A small image captioner, trained from scratch.
Model: 7.79M parameters, 64-pixel images, encoder arch mlp_mixer, encoder norm layernorm, encoder activation swiglu, encoder patch size [4, 4], encoder layers 12, encoder width 160, decoder width 256, decoder layers 6, decoder activation gelu.
Training: muon at rate 0.0075, 6000 steps, batches of 64.
Data: trained on photos with spoken descriptions (Open Images, Localized Narratives), 3.8 epochs.
Rows from block 4 of the image encoder of a small image captioner, named by matrix and row number. Rows with one number belong to one neuron. Each number is 500 + 50 x the weight over its row's rms, rounded and kept within 0 to 999. All counts start at 0. Numbers have three digits each. After the name is the row's rms in percent of the matrix's.
After each neuron's rows are labels from the 100 images, of 14976, where the neuron reaches its largest size: "strongest on" is what is common among them. Only what is clearly more common there than usual is listed. The data: photos with spoken descriptions (Open Images, Localized Narratives).
# gate: MLP gate (encoder.blocks.4.mlp.gate.weight, 416x160), inputs 0-159
# fc1: MLP up (encoder.blocks.4.mlp.fc1.weight, 416x160), inputs 0-159
# fc2: MLP down (encoder.blocks.4.mlp.fc2.weight, 160x416, transposed), outputs 0-159

gate.343 139:528487468438368490451556426522543437566547502447482529444592523530619556478510470476496507602444438515547461471518457470535445475442547551512593527493445397593489473457527563481531506547525525476529479458525515500491487503455545514462426471634522435530480498535503422412553447457408493474481509549497621460484543513456496562424621415492481468523450507484555583484478472421538520480497551478544489587565396536488453560429517494551552467508544554542548439523587474530469542472566429
fc1.343 145:525591474566375522432505535568452547526420524437459428430551577547450514419473532472438535551507388472568515504469509492499461506443478449496582493564467402411544548527476549512541590589576517433471449519505500459549540554497453498462474550498514422586469505519562421459402460489476544454480473457352503461468583491480517504515589532542575516489444482503593542430485546506481495622413594491545495563484541540548430524471456532541471500530569510511482529546469495454476525499563475
fc2.343 149:514513490445573558482496481561421472452528460426504390505552510572450507481532497464427496459382522527539448512355494526591535552503391474442509553522543527557471467462509497521536652458516439529517490472573466497531461503443423457486552538484483516599546514542423528484560478551589464484474551602489543407526531444458475569499531522425451418525565490506474579496525571456474514524488468519491443514451580516386436508516536475562507474526459436555464466488566599460415464472540584
strongest on: text has "grass"; text has "plants"

gate.280 102:501580444484490522516552527555533556587449540437437513504468431485511535646504438475477526419529524480470534479527605495507503434474503518574498483538588508558528645519468534458543467546538474594475429564437465587495391437462519536368549460488469445519463548487530404471555534534474440409517440517484491516412436582517552573518401531515549376544515482473515499499407469466502504468598508500407532444442522501483478451514454589494429491526515510515539538451533558472527500471504535
fc1.280 107:469476550497513370533485520503478512436550500549498453483576466569519442402483509478572478513511510505490457542450504453468477487552543482463568520520436481504495331535614480563508481508431531522479588396487466501547558476410523478437452453526481554514545486537527538546445403464530566470483484556462548589508531463469385455453562384498505444445539571508485555485651427564554516444502474489581533518603534432480448501518491397447506512500515520512528545605480527595478482518502495
fc2.280 118:480558504490584496538547564546580439506534516518551498454471458512464448564427462503477482513495501468590466431503514568495577488484398533581521552456506538568518593457571473442412598442482417428521385451529485528571477558575559503536475616457476443517516493506448464482585495545554514567534495560471500506471443498573490507442452471375532587505495532461553506468525466476491559487503504445568508484509443537528446515516547501455381586450609442561505497548576489454488498440541634
strongest on: text has "plants"

gate.105 114:445421527426468450525483561554473462579537469512480544503578481548517515567406483579537566533513478444474436464538490487557496523566518549513422464458483444505520534533542540455562428413537496396496521529560481503552518466491573441473507381450444520390437559568437488538518586506511521516454498455435547459508543476570597522392486425595443395483440495419511511521477464475541529501543565514533600538432571491449508452569465536381518476530374500504540527520427494443547528475492525
fc1.105 112:495488438495465473532452487558488540511485557489601456549522551533427497461491495521559474447481500605551520520556476552536446435574552454490509454485431536511556510476418539521606427445569436454482587531437549442483532531485526423520510551502559578418488477481520550565440516448438510491517489530423563444429501511577619464554572610502373437435506597553572584462494476566455470525575468414432430403471538508470480534486529546450435435541501566532471543466441459477537530505489522
fc2.105 108:461505473441596541492525539436538494537552544527425499502448473518523398478498548461462553462517528541444441484451512620570545495482501571494485527459554479494462539487510517542494456605566418569536522398594540545418449478508432543473457530508502456533440449543446559522534499556557584518394429561514504566467524416479444557461566442485402409534554454538498387471515480538525591478446543507498585467475475426524546448542466542615455546432431528482603528502533510587479499523549525
strongest on: text has "sky"

gate.39 134:484549529468519486527470458412434488469522557571630442574515477518471465495490573557552461506497543454507471563509502446407449530523531478477529497484396567565557537567505530432509442516611473510541494484522452434601540480428539495491638475461475556466494606477456584496538465487515420452574537483445398406516495496486473534474493518505467421570412580438545573551454572516520513621514490479470476426494472528465539498511523519481555529439520462344605490512459526506574487512497524
fc1.39 134:533522484534428474468525493585522493488509572447509452530562410644537383501523427544477556504532458450483445499436595476466571617495556533470538465451451479478439480628556461451483531433577522494526395569513581515491566498530488520537522447508454529502501435492455658462498485524464439475565450520421513517492521444459569559459468509532530473502517522542483462566520413554486452519556437499493550383553467558524466497523410529480515461559452535463538480464464548444494509485429371
fc2.39 139:449469492483514449522580473601451601457449569546534505515436470476543485509502522495518528571497520432456439548454467490461512522507471469458478397531557483496536540462519513543484569524491422500475500451409576493419481508509613439514545433522422514404523493467500543526556416604544515508505624486542457520438538407447544508408557481494475511525486448483396431542442596500518515481524527467517473577566485614396600532486467591533524473400493489486634486503456467468463519564513436
strongest on: text has "trees"; text has "sky"

gate.69 048:458500551472449498516534490506408449465540510542455646533505504509470472500655541498512502483526471513412570528497466495389465460568519528537480426500430593511538466475454448531513528545529483583411482491565549480456548535556456533492453432408625498444438484570526433453452488472384477555537446425488474469464524450549523521561435548495543515513512424536566493423519446483521541596511444512483465458532577447389478469554521532445555480487522592474470531503575558550508501553379468
fc1.69 051:541531443491584504512492525531564451544583517450474552500550552468523554516412588513573526513445553507554508465423511515514504500392451550477467504493659466476439553488495524457567579509491442531472479446413510505502485502484507457472487522521454428511385570528535435489561480583483550474462531488471555457471485601498490507399563443526533500574510499580417487545470571394456505515622574474383456575517479422487463470494482513466429442523448457488511485542443491560414556386573514
fc2.69 052:452534500493444456438442437474556410522493575444541527520599560491506468520547477379518568555547494561482529435551543466478391474597440554476521483522421609488570407515494423441506483399468490432478598485508481561547596479618550440476445510452506484507456433604487526567515532462495539490446538551477427450546427529493538555498546570562426513531456510547435547548518526518489486506563441540531549494604508464489509470434492495417572505525529567507463415456481552451473465477545461
strongest on: text has "plants"

gate.293 058:464515430430496506501431410513466447518551522503514426495453505562508439514527499459542438413454518525484577536549523500482391461562505484442443487545496507480493567565493505618551483474575474463445479481526584478444557508551523569424392478486541495483410487482476490483459599485451603467531526598479455569530536427473480531508482465493532522437615476529447591367558480562481545418607489488489437546501518558435523435472458449491535582533479568536612512430520491393547472492469474
fc1.293 061:554440485573517504455464436548494420533514558506472479393520406532519529543502415420526521443519426446522441587501490431503482411520476569483390495441558456510438464467549477508596576520544527501565512503536593578435533360562503523446464446521526515499449513522550545566406531556446506568564546504549499458520442509498462452605483539568597509493571503465452514435626527464389551476525474513505520451445513496472527494523502450429474598544541501434473563501540467519533522444566525
fc2.293 068:535557484509506533465539521525525541499473555490521539471506521618466540600532530530483450500473471489573491501446545470616410535531425499521519482456398476574512513413549510475566528479483508578572509503540518475564469626574534528385506457488506511517503554481451562518532537544409548534620428472518450581525484425388434480609454474512460526559524451464464579488475438465469542441434514449468509478532461459536487486520490422497487521421562477577520575398443465533517516484357422
strongest on: text has "holding"; text has "wearing"; text has "man"; text has "woman"

gate.133 038:441587440474460510524599575530534464441522551431640539500485452433435617512584523572484461546449576470452493591505503415560497508423510439524475515477602488493503492496441530584445495419494500423448544447477546451618521480424494550424480467396507472497580490476502555587497516446548492478514450459442551520542446481447488484550514565573502454536462507517497556597502504506539515518466441480471555515527463438512489581419481489491484491565573528421490576447516451505519402603452491
fc1.133 042:533517469515510428500501515474494449491386594561471554496546434432502512505446543477474412430551600435521535547448517412434567452562505429611534473495475551505556522412465489431442458456548510436375500494480486530465501512522499459425621497462586443478450605541598558475599485407391470507500483462477469544491454511623548455471490522520528505517541531521526462511556567531516528503550506468492555433522402521408476521556452450563500543510434491521466544479480435485419538494468557
fc2.133 037:474475513525584502507473468495565422518557447432442469443554491513540439530514509507567487457473426567394508532576544540548541478492494472499439519466471497541523586442448511557534515605477427524469456525535469535452555442476419585510545406406469552532568455480372552470480483484469469546468500478570412564415517498380404474509496513454472617506501443446501403444502599469535467516448493486411489541482510500417537563456503487461517448492572537472528542660494426542510526519489481
strongest on: text has "trees"; text has "sky"; text has "grass"; text has "plants"

gate.329 099:497533417467469577526519427545503459454459538456530464563556562514531473439484502543476592575477499497509508430412531460543477370506593495502559546509503437538464508499557447508555470484467545528549529491477456429456464474547437432485403485542541394473514546532473565450449503505562495548554432517581631462497432482577491550587474529583354558573513546504574493622504445487487485517475418480415471517535450499486473393507468518499515427471484488424507466559446488549600528476518441
fc1.329 102:576409432537493532503510597582533525541519500504485604471422460440545512566515484505521497527492485421482514453583448511542478578502538444466514417500462513532478483439442469515451530480566506518471455538507557446484470447493480507449466405533565502513523437448527491637605543543420482448550502512469442594470528544446490420432444432459647485498451527495457569515502390502574460406521543445562526555538508504545469482463565474492499484453557490585520610393558447424515525566482446
fc2.329 097:561536475539454607539491518553511407526417480463553504475552498481588573472441505475467550407528513568412475398493471466559496414553463484492603451477525487502472489477514506401514526441538568535517441531446503461491492459390475418575470448470504474484588492457396521503506538519466544546465567461545482478470493589487433400456469481551409513487569448533430457547468472510474475518487446606479491416510500539560535455413591478540465527511505430502494477539463387477382424411533466
strongest on: text has "wearing"

gate.213 094:510473591513382572440507411418544533488392540531546576468503572486437555469503465553492524336496508513415576466439455473525467615506553410448530486406488556507550471487504484583548483543479484586535542483489490482566587536516465536524547425440521532565538533562490583579433510499445438486472519477506468457446538498466494514506447441491495560509424545492523436492490489584554479531495488562485508500511578376552549536420495580490518440494505446535493498434464546445569590537550555
fc1.213 110:460418578502480592457446532497526466496434468508630424467557570483545404502426592481512471506534493528544454544443456519579542428468459552492506550520611447603474536452475528454528511506494471505432556543439441601470479418491520468493451593441458427480440510510490426479425477525447532539461455448614504505416535552470487519549534515586580518464521391508520504556469442514484475510509522424429434486494539540509458442526613577492511569445516480448456503545538555463512460477621511
fc2.213 110:540446531433402484545472464476480471535479653527463559596531447541465494576436495466605496641499524566462459472430509439502552580468532421490522551466423497485514431539516517463517519420560523442550499459441463508516518501430553430486515507486428495522496536526565517540541453442455496393536476542510551431534471476451564427579508455494550460480494430563463632457591504564462506471507401517437487478546492513542553586498459352522448500555465428522479485472450548488475532446504519
strongest on: text has "trees"

gate.378 135:572464494451518436479397437552468540621474428524468500556496529519418511515445516440438435554489507491433553482411489557470535537434514582478446589462459454458557492435583486517423576569547531513476493530470462483513498551465465474556465541550586566504528631474564463509543448498484421548502510434509557486513545500472491515518385573487511488390485434573490562524504370564536504499470529544478645530553498553469484526454495540522543420527606435519463481476420498524455445518552525
fc1.378 150:472509513450514522551448417557540413611448495521482577489404456518564574437497461571482507467479496545408500481506475476461546470488382616550594500543520551453572516495518526523433574417494486551476518473552487508438507560501545433486450477503533425445536531459451454518563436512606506563437490478502621491543423548436483408411465441504414454537533604526482483512501438487465472527508505468478551505432580531517512523438431398492480569599536537492497481488537549575490426512588512
fc2.378 130:524568564549554488432595543471447566509422575488496485470487497585431511472575425547449499465429493451533483527427465535473517477524509495428450559535438484554472424545443495479497572515519462491507520524533474504533478542467452497475557427499434500522507447443430501657526540521502509531438509547491400498413578544417513523424559485357489508508482508437502506504462513471543492469452459608489359557534367499523520456535528541417481455619496560491492554429545506509500468521573596
strongest on: text has "wall"

gate.357 054:430462469478518498464493434485409483472473488598483445567422596511424473446516500593465468493469440411441550509524391529501461529489481424526510552547462570452501565484512557428520440483544484487583421544467469372502557524510569497468514435423494596584514496486479485473418561546531507557518448512476423473499529538514491523484591518489504456521483578502615556453395521528515514423549423525590475529554477464519511454506547562489521486518367614531527449511448514548522509495521372
fc1.357 057:458529539562478507492528485424458526462540521537504490475514482561506478602558563485489455510460510480487473543444535455489560463556501503557568516470497481522544471533568468599465507552500527468474502491552501419425613540424573479563464434598459527476446392518580487569494494466407416424501583480526486537469525509478559537453520604590493551442447340468513441556437494430528529518526524518367448560485508497393469554485560421554496358498505506497519494551554498428450510468489564
fc2.357 050:534487516578474512487427535513497377463489520464499495502486473369552407487568500538564453550505452460477454532522500530604426506508556542589510586501508505517525440492411423468511486475479580567455492536458609498518497503436535459461466570550515411517484570489562510504558486482485567359490506481536448493514494544498509535492568354533438500425551507488541478590442586529547518494499515387464463539455476481568388458517528451466423478499501403380522435469447428498555501540508488
strongest on: text has "plants"; text has "grass"

gate.100 041:512567547547419488467391431487520349456476524526490529559504509490517500493454480536546485514566618536533485482461546511566530472486538481538489481534504391479476450495535408482500454537503402438486430504518547557477470453477414510581386467456522509558450445543505454493464477490426444471432471548582530491594455524437477559608462522572462412494438543537493542540480492519571511530515425533502554373571487496507529411505461473439515600544518481508459443440497500611593550454491577
fc1.100 045:483452477500449528511554530451483443549622492457524478514480597510555509531504494497476461500459440605451423511506569537545514542484525538487383486544540481486618499472482562369541439467524560584423619496459507399469524512606470585475489418610427480456513477480516496358485456460527509495507468498497609526508525478549424484500521550508444505492468585521497483475559578435502500485482499532397407555502528611505452540513520516490499577474518446534480475484472540459398526440495425
fc2.100 046:507541450581503542451467489519596531431464487506555502494417492520613524571513411494490534543471483444443511496556542521435471445467581493442522470443483457402480471480479469376453564532579465449444521547528526451563516508507538534509468541544424531532544455476431521508567377550583479579502582473518561494459417503553473503475473498549368511529364466461561520546512550463509465555491546475481524567513486406544551487382580532443522537505460512433544474607593545531476520563488528
strongest on: text has "woman"

gate.8 091:493359505554538447489495500495521529559622474493486424547521504570485456492563442467547452521490514557520507523487602482539522439503528452527511441482502549488478541507569316546547530446389472567478399515554556515488558527465488501497478435479462444462541523530539463478516402515589368544585556423528508453531491548520554479486424423591518513468471486602473426451473477487581562525526460501520461515484531548535523518489431489529446498528411449440492600459490498398449572453498463
fc1.8 085:473593449472629446386498616562584509519325507516419489413429546456438452474450498418511512437461565499444470477487500497476459496553498531531611558450573572492577509450520451547508469538532484442522478561550541548507442528583486514554442539475482572572482586518558465478475521578472504564580501535486410445505415487555532476523435514514548479439481500438494483424485468441516497564581575492453443454491530469514490441512418501530476438514503441497488516488522465406537489450555500
fc2.8 085:531505504581546526547510488512508528455496493501563468415492464468383573514427504528412484460495448528516441438528406447526359532479509498523455539563539526547564453535485438481511454413446520541431500454493489551497536449490482463557506395630509488438568423516466535559461532547508569605539556499541587566415520543437453458441533502511541506484547486507429428481454557580543406453541457515485520491384567556488487425555506467547512534485516495567622495530512477564520539549407438
strongest on: text has "table"

gate.19 096:442538670571492414559512515512476570523432552465453452423437408405537585518572461563492531572473491531443478506485515553504520515509489506483502505522475552458485439480557520571598510558549517477493619518504489531561538540451438483515554616502514544516563368520538511486533499445518399485520469460448508449509513523502561541440455471504515471464392492493464404516423540472476499580522422584507553495573522445490500529539519433474521476431474549451499432479544407356492488547515449
fc1.19 093:424498478494439610463525550493485550453566445513538472457591521474477464498531487452486438404519562493517480482544427436514545474458505602551485444501534438458461467586517493506546484462557530459412400510452406438553534491516509535518400428547489422507431578508422593485492508560491550632483503461476505456532631439480459438502476511427507500440641488463510517536478538610524417472598578489532514518489567477524541497514556508553551452538479521442457497495410520539462567460563525
fc2.19 096:531468452539489564593428498539508482521516458502441469531434570459437411485562511554524507479537465484560463547507581458496457488484574525518540471477485559490529501494491453494517486443497454501430535504464454509553479509457471537479614519516540677520576442528549527415575488391558463526507493619539536503507561512478572485484545530592437530520435493538495558486538535493478533380489560566555460380474462584433579504446422540458496505539455512568573481462493644406525519422510470
strongest on: text has "grass"

gate.283 081:443512541436418506494524430473534446523447486505529499488456528497445472420513409401480580477532479439434446638512452573516572462607473524499587477551543506452566497511416386477592479570468456471396487508517519479457522467485520548635562514530492537505354472438515506514566583459473499522548495520413554559485590509504492531548491487517427578505475589489491383486494582466539482495427478517490468466461503448586499509547471468525487452514534542496501611497528492555506496445556433
fc1.283 091:501499461397401551458477460515494463504433445440441483530617528539468519448541521501451584481574395566461575554535511430461493472542513427461632512500420556525534486494553472505573571443514435501520498449466562507504465517488579535565396539492529530510406413512467466453540490441441584433377526570520469562476587593557515434550532527539549513466469461483476477527545537472526498506521458483434517580471608440494548490554487508505448524536509513538483488527562485605418524571564449
fc2.283 089:541466526510452504536551520491451503568544531528509426474442530425532540568581487612512550545542472401546480407444567530453536458461545547510587478513473530464452601553480499547467420497502456459509462461629515468565566497513427546580489578478519530498480459419577571360501568577506457514497574500534580459488464497453492475471560425534490625556469489460463490431456480495422545570499447560476485532546453466500538477517431485422542457498637449465467506522518520547545453436433472
strongest on: text has "grass"

gate.156 074:494502492507414456505530465517528485471492549484397574479511468533468512537432453458407550517561577451440518459560552484475416433445471481471506489498505477504525487471553566481536569488532502508472570503423404372493454558520540435535462616588442475483402477450459489480600629673473476568507534575550538442415516548453464524486550560501473484494527491488535492386473488535516469540503591399447482554422484481568506534563442510521537428535545482540536483487486454572445455512528534
fc1.156 075:484463518525507462464541417561621553531476525434513527545586446518505478530406450494481505554496520528504523511460426466581555427488517505424488463450499507467483509442473528556605503495515457406552437518457531529537575560477476533471446511476488616496489524516421473463440577592467547531536418543538508521533519485553523538379441538584528506404498467533506507444493538517473464557557575417602405431470528407536572458515535509457518451503465515482517442486585479457430392410625462
fc2.156 073:507436527555415558515504559430546468513474506479490512541514473580500464520495513610464488454419540458476507498526445529435378523509571462566512421524463447498478557576540592576537479586482496446507566541490543471366433524478450540427525545556517558529527443532433463454553479453476546508513407499531430493579460479533543543490534522532414470418450445552609527593413489540492463559559591489462525492542405458381500485487501507481591408533412519548470487501493509509424493460451553
strongest on: text has "grass"

gate.110 092:465525546558503490577432526522499512461572467505588465434526652536466618407532493496442459477466523483544528474463489481510532542572571544567426486462471497457456525543528612606477461474483575490479557571560489457546489467506503509499445457518446464458461524482458450571496458579489547548470467485515455396435515513551444432482541541412509573470544579489435470445520499463462548446478475454560452551477319498522569542439565439569448557481504449498476505450546562478505475542483619
fc1.110 090:490519489531383506579496469402512489482512532474578530511525624477533645483522503557490514472485497448408511453478454455403541476509523550531518550466477465435471534486515481575458481547508530632494497533548458480544402492517529536573495487486485472506484458470504464511541433661488512534479505535530507407510547556573363456455539527397436574469570521539465441470504548432494516494493485445475471582447400510534544520462579454509409523517475512525456524477563599481484428618495549
fc2.110 096:583406527477449491526560576483423407442465498451525489536528493431489492502484530564528459540453540524512498535516511480394523482505513469608536467467626495538567510423496498474430495483458556540527520476477514444571564539448476499549529508527468444515581460454475536504473456555518472618406397458487514591391555424460466466485472431591384492529503509559518484446437469549492484424463587541419515555522508507553501487400481483458474476514539520508474575536373567453495421508549613
strongest on: text has "dark"

gate.217 142:507472468443411487479457497361631437461520517527508440480545451460541501474488510495544503567496488460524495482412501517498450533534522516551429503518513414550577415474523564532349434480515521499505468515599486485523504404431567559464476560548602569546463471497441548479540484496511577635506478505512468495502490494492524406501501476494489519471504459431487479511541632525508478422541556526456423522534475619459578526420571590567476469521487519456454455479633489505505437467570486
fc1.217 144:540504512475451533491473422415497461441491541464413525509497486442606512545537497340554518564544489555576377487417507472602498556408582429488520501541430525470489501495539527544508503560462428468524555582496512476547520545459495480439467617536549490537485495519426602495494440390557544555515513436471475506457522500477553537507499435493544454516534445466470550559527553522484464424499559457483441448459534541577669513520534495530509569392538496451450423502496508479509538431442481
fc2.217 144:535496466466548467508526542468533429526603535481473474525505463515504566446391458399471566481472521511491471509530506538438489503512442460479526511492571508441511470553545552492451518477506365535487482696450476548516467444488420515576555422492553464659588510419467502519392491436464579433496498472498493543426553493445491569451508516455458512606506522570568445461574507483479469470530506528536495457495361483542410458474553505519464509555456491435424512533437595495484492524490523
strongest on: text has "lights"

gate.325 111:561517585460525540502464509438499507507572548506484473473503405502538524568450427460436513516573670503509414540487419469550512616549530500413473561463531519600514534539502457507432472486524473460483553509605642460562379585524456485443410481516501395472502552505516469556445506453446571560448465479495591582462466495434496471434553549499492494413463438500493484485488497565502485507492451543469579487602465454441480512523480464488547550500523429510542576493502453581483503470427478
fc1.325 112:464454541648502376489471464467416520445485451425489477515535432533562421549454490579450483414518471499561450585399452507518504535498517546442481472550450511487484498534503481507493426494516496508509471493409462606580475553523486464438509614585552549459462551549526493549520518500625528552448461528527491452545458395527456487606484470529534503456477561576511515630444521539550475452497473493571453507436479499517486502492540482510440599492391488515556539474522490460364547517540443
fc2.325 117:448534576487516528556489411481520561518511509581437591489447462480534538497494502360518491475457409592589554500491557518502457508547471558484512335532453460537504515493549501403565446572563502538521449485462423458443473512497458431460484551526486473496516418504479554424479496480461548545398491532478472505534389466539491452477561563508565465518568517549500507399397504541411465553470452553468529460496429515564496488568459513443558578463585391444454473444515588564515459477502503
strongest on: text has "two"

gate.7 119:523573508473514482538497537532512440572521494516486478394494494436515600541464462432531543488414487528493606470445533477581563545507470440551547511409474512484506474516365670588539560440523562479455488520508493456504453507486477444564441542500510459538545535418543518449514488465496411557641493538559506457569506497477502449519490471469464425460427551496550494534464572501512575489552483514411531493486478547455547526530382572514552526504456526454484492473494426403370519542432417
fc1.7 122:493446462599505485500590491531499611516548559475531495485583514534446349494478519460539524476452550501445538456499472458528409558469496517480471423545455456514578559487538450449470464499479349493506480420493500534509530490581526560507466446508556457535506476442496545469392472567503518552415522549652611505411470549488505439528513501468596493539605514450476545484477385488468416410499468529533463517502617531536456514468480558506510544551594482491468430463481491530566498545519522
fc2.7 119:466577523468547520521396512471477517480624449545419528581467526496572419417521500554517502413506419533499501468496512514423474521491454511544588492453485531566512570437575583557506519454507444480507497502414505472451524425436400533447526566431506555509528467516637480552499545464494462439456521437486560571628492532595565418497489450571464567423478506471545472501531529412450557499446532638427531486520466536470493499455473447487495485507437457555520505519548597562481553444513481
strongest on: text has "trees"; text has "grass"

gate.228 074:607428471602506448479464428466445429482533550543526522489544581585505514517521472511465485560506507535453593431450447370439536504509466461476494502494472566522499511482459419542525620405481454538438528515547555478440497552451459386473464515553481480556568435479512591493468528565503489487526430589416575493444531433522603525539425481487478465589470539485475533461432539487555457554509421449501490451590543426527487484438495440502574602550562423440506517512511525420505460499513432
fc1.228 068:477446469499502454493563460517371505503536529453548454528488542490529479431465474593546458546490526522524533324528560475481518570486444471510561543533521475427522517447528496521610500473523472556447491527532532511497519577424435471567559538488487611518514494561560503488486589432460461387494387521416530533494629463494522532509520517444524527575508488398518536450497480474557412529451488533455432560531512532513446491502500447533398625467483546479470404480513548393532601511452506
fc2.228 072:481472584480605498557497457526506583466470447537459619451469473486536534571468516540430576532398491561531492482476477430544461440535531453591468492472514556480529479564485458538501529554424544543460541543518465430477473503545460498518428405589473463465427607410539492540393474504463529494469519418526532491493560542552484553563575474480552412435426514493461489492446548417517544577444465556579479622477615491509582497467519444440516505402458511539414484477495499523469499480569577
strongest on: text has "color"

gate.12 134:531478387454459470445456525556536433481553509474525531465592424488504497480509397482466510473465589465577465563517493514542543475554588534505456509523511534563400495471500481400521505547460507494462511463503500491498535526481473616516563495526561406524486482536506606532477468456483474503393534505507415417454522529419525472412428526512421470463513516573547596475561503619508458550552535494550586407552424466428472517533553424460490463543529435582470605434592483414561536463473514
fc1.12 127:457591552533493524449540484507488530611460498545494508561359538403536501481451540517487417495477451540405544449454536500500522540492406523436520496534452538469526478486498510505467518500570533450547542556514534440556459462483510464396493518498449546472467469479523471430504469525556523493543517477492532636459473425493532561555501479538596525501538486511450565530379542493562546446468470580464481483542569537642514469542498423580441554400486508344453497527427568526387472526552472
fc2.12 135:480621431534545508483483447533497550485440487578446548423464480471395509504553477520506471585523513488501505469547533519466478455500512507489481453579470526554504460479535544421521548509476681513485486538517531496502435520426529535559582584452458461491471480544474523503546482488616517463535400586477577413588454468484535448513465505463437543472458562475473523523444467457565534537579453405611528488438425500458486521553554559486505508616508519440605443559514595416430517555447493
strongest on: text has "holding"; text has "man"

gate.95 085:445573495426417427468614547440580593598482519450515577610480492535491513460549455471462491486524427489413418477461559528380412524564522468557485468465502423489523530501568485462525508417541568435462485480471531536487590575485433558563507528517508504524580564484498486537485484489524459481486538468435539427504555480555476503349411434621474523579510471514469518451422464425490452566443525572473500540480512531481518558443399468493560572467536515451504526465472509473529562515488502
fc1.95 081:471436524466511545445490482543595516565357449536502392457537523577461501503530432671497525437450623463477557528529491499474532544499546570556554538573552567511543460503460487556436522470485514505521461516488468488595522405521509512515510437592461528474533585451444615500483502504460503367559466452486464467494568479469508408503470503437494508429392561549477415558509503466502479432498528514512450555504386583506421495485471452536559496460484488470519505562529552447496490561518448
fc2.95 077:502504457516499539483526551546459573562479430482393510521481526467526484458469476539563520397452504455495541540573529541489388461524584453469523545576527524489506548398438497463504590580526476444453442513553455556444467524491499521570453410455472607379517532528537489470447509520486546520548452486403427528527540460462490470458492463435428622460476483552599468442447575452491623528504438512485619529483502502500579476651483432527519448449493504485574454473514467492432545508494464
strongest on: text has "trees"; text has "plants"; text has "grass"

gate.312 107:577506534490535480501509526596548530509503423545501521455521438548511565460455493579444459470510524479513516452498507558577489461468559511526440481501523557530541436543387455482496481481553509559511484433483423530493471583480484489507520518572520417580452514419524508523468475516583482460574580457446468486506466477446529490492532518644479585517490551492534499521565415453452520585530569531584469553501417397374512430460475547504388512521509497555534444453503528480530427284552496
fc1.312 099:473534553480501453605522457447494461507447404520558511414595495527545539537505518581443464455492517513528392489543520470501485531495537502509575490634523480536519517363444504527610497447497438529449572416457515496498531518503513455505559470497557404417562440526520501509462490410453437547560529557577460410512480580432443542475411493438547408493507454548424495410499565414488497487460476508537554512502542434565615434533460519580509565491561508482448557473530464580543481459517490
fc2.312 109:496553474436404408499539490555581524499542526512445486497482462545551589434575491528588410468488406500491466509466484419537615523495543565454500496582571559501516506611500520565462528477457471534464431506565478379490467537522505614500462472461457568557451514519473554499534562427523519522473476487400518493443498519537435466565501614493500515508548435506543509485479496538505519484444520449375639467471539513413400424478490518459441449483478453379539483531410496519539529502547516
strongest on: text has "standing"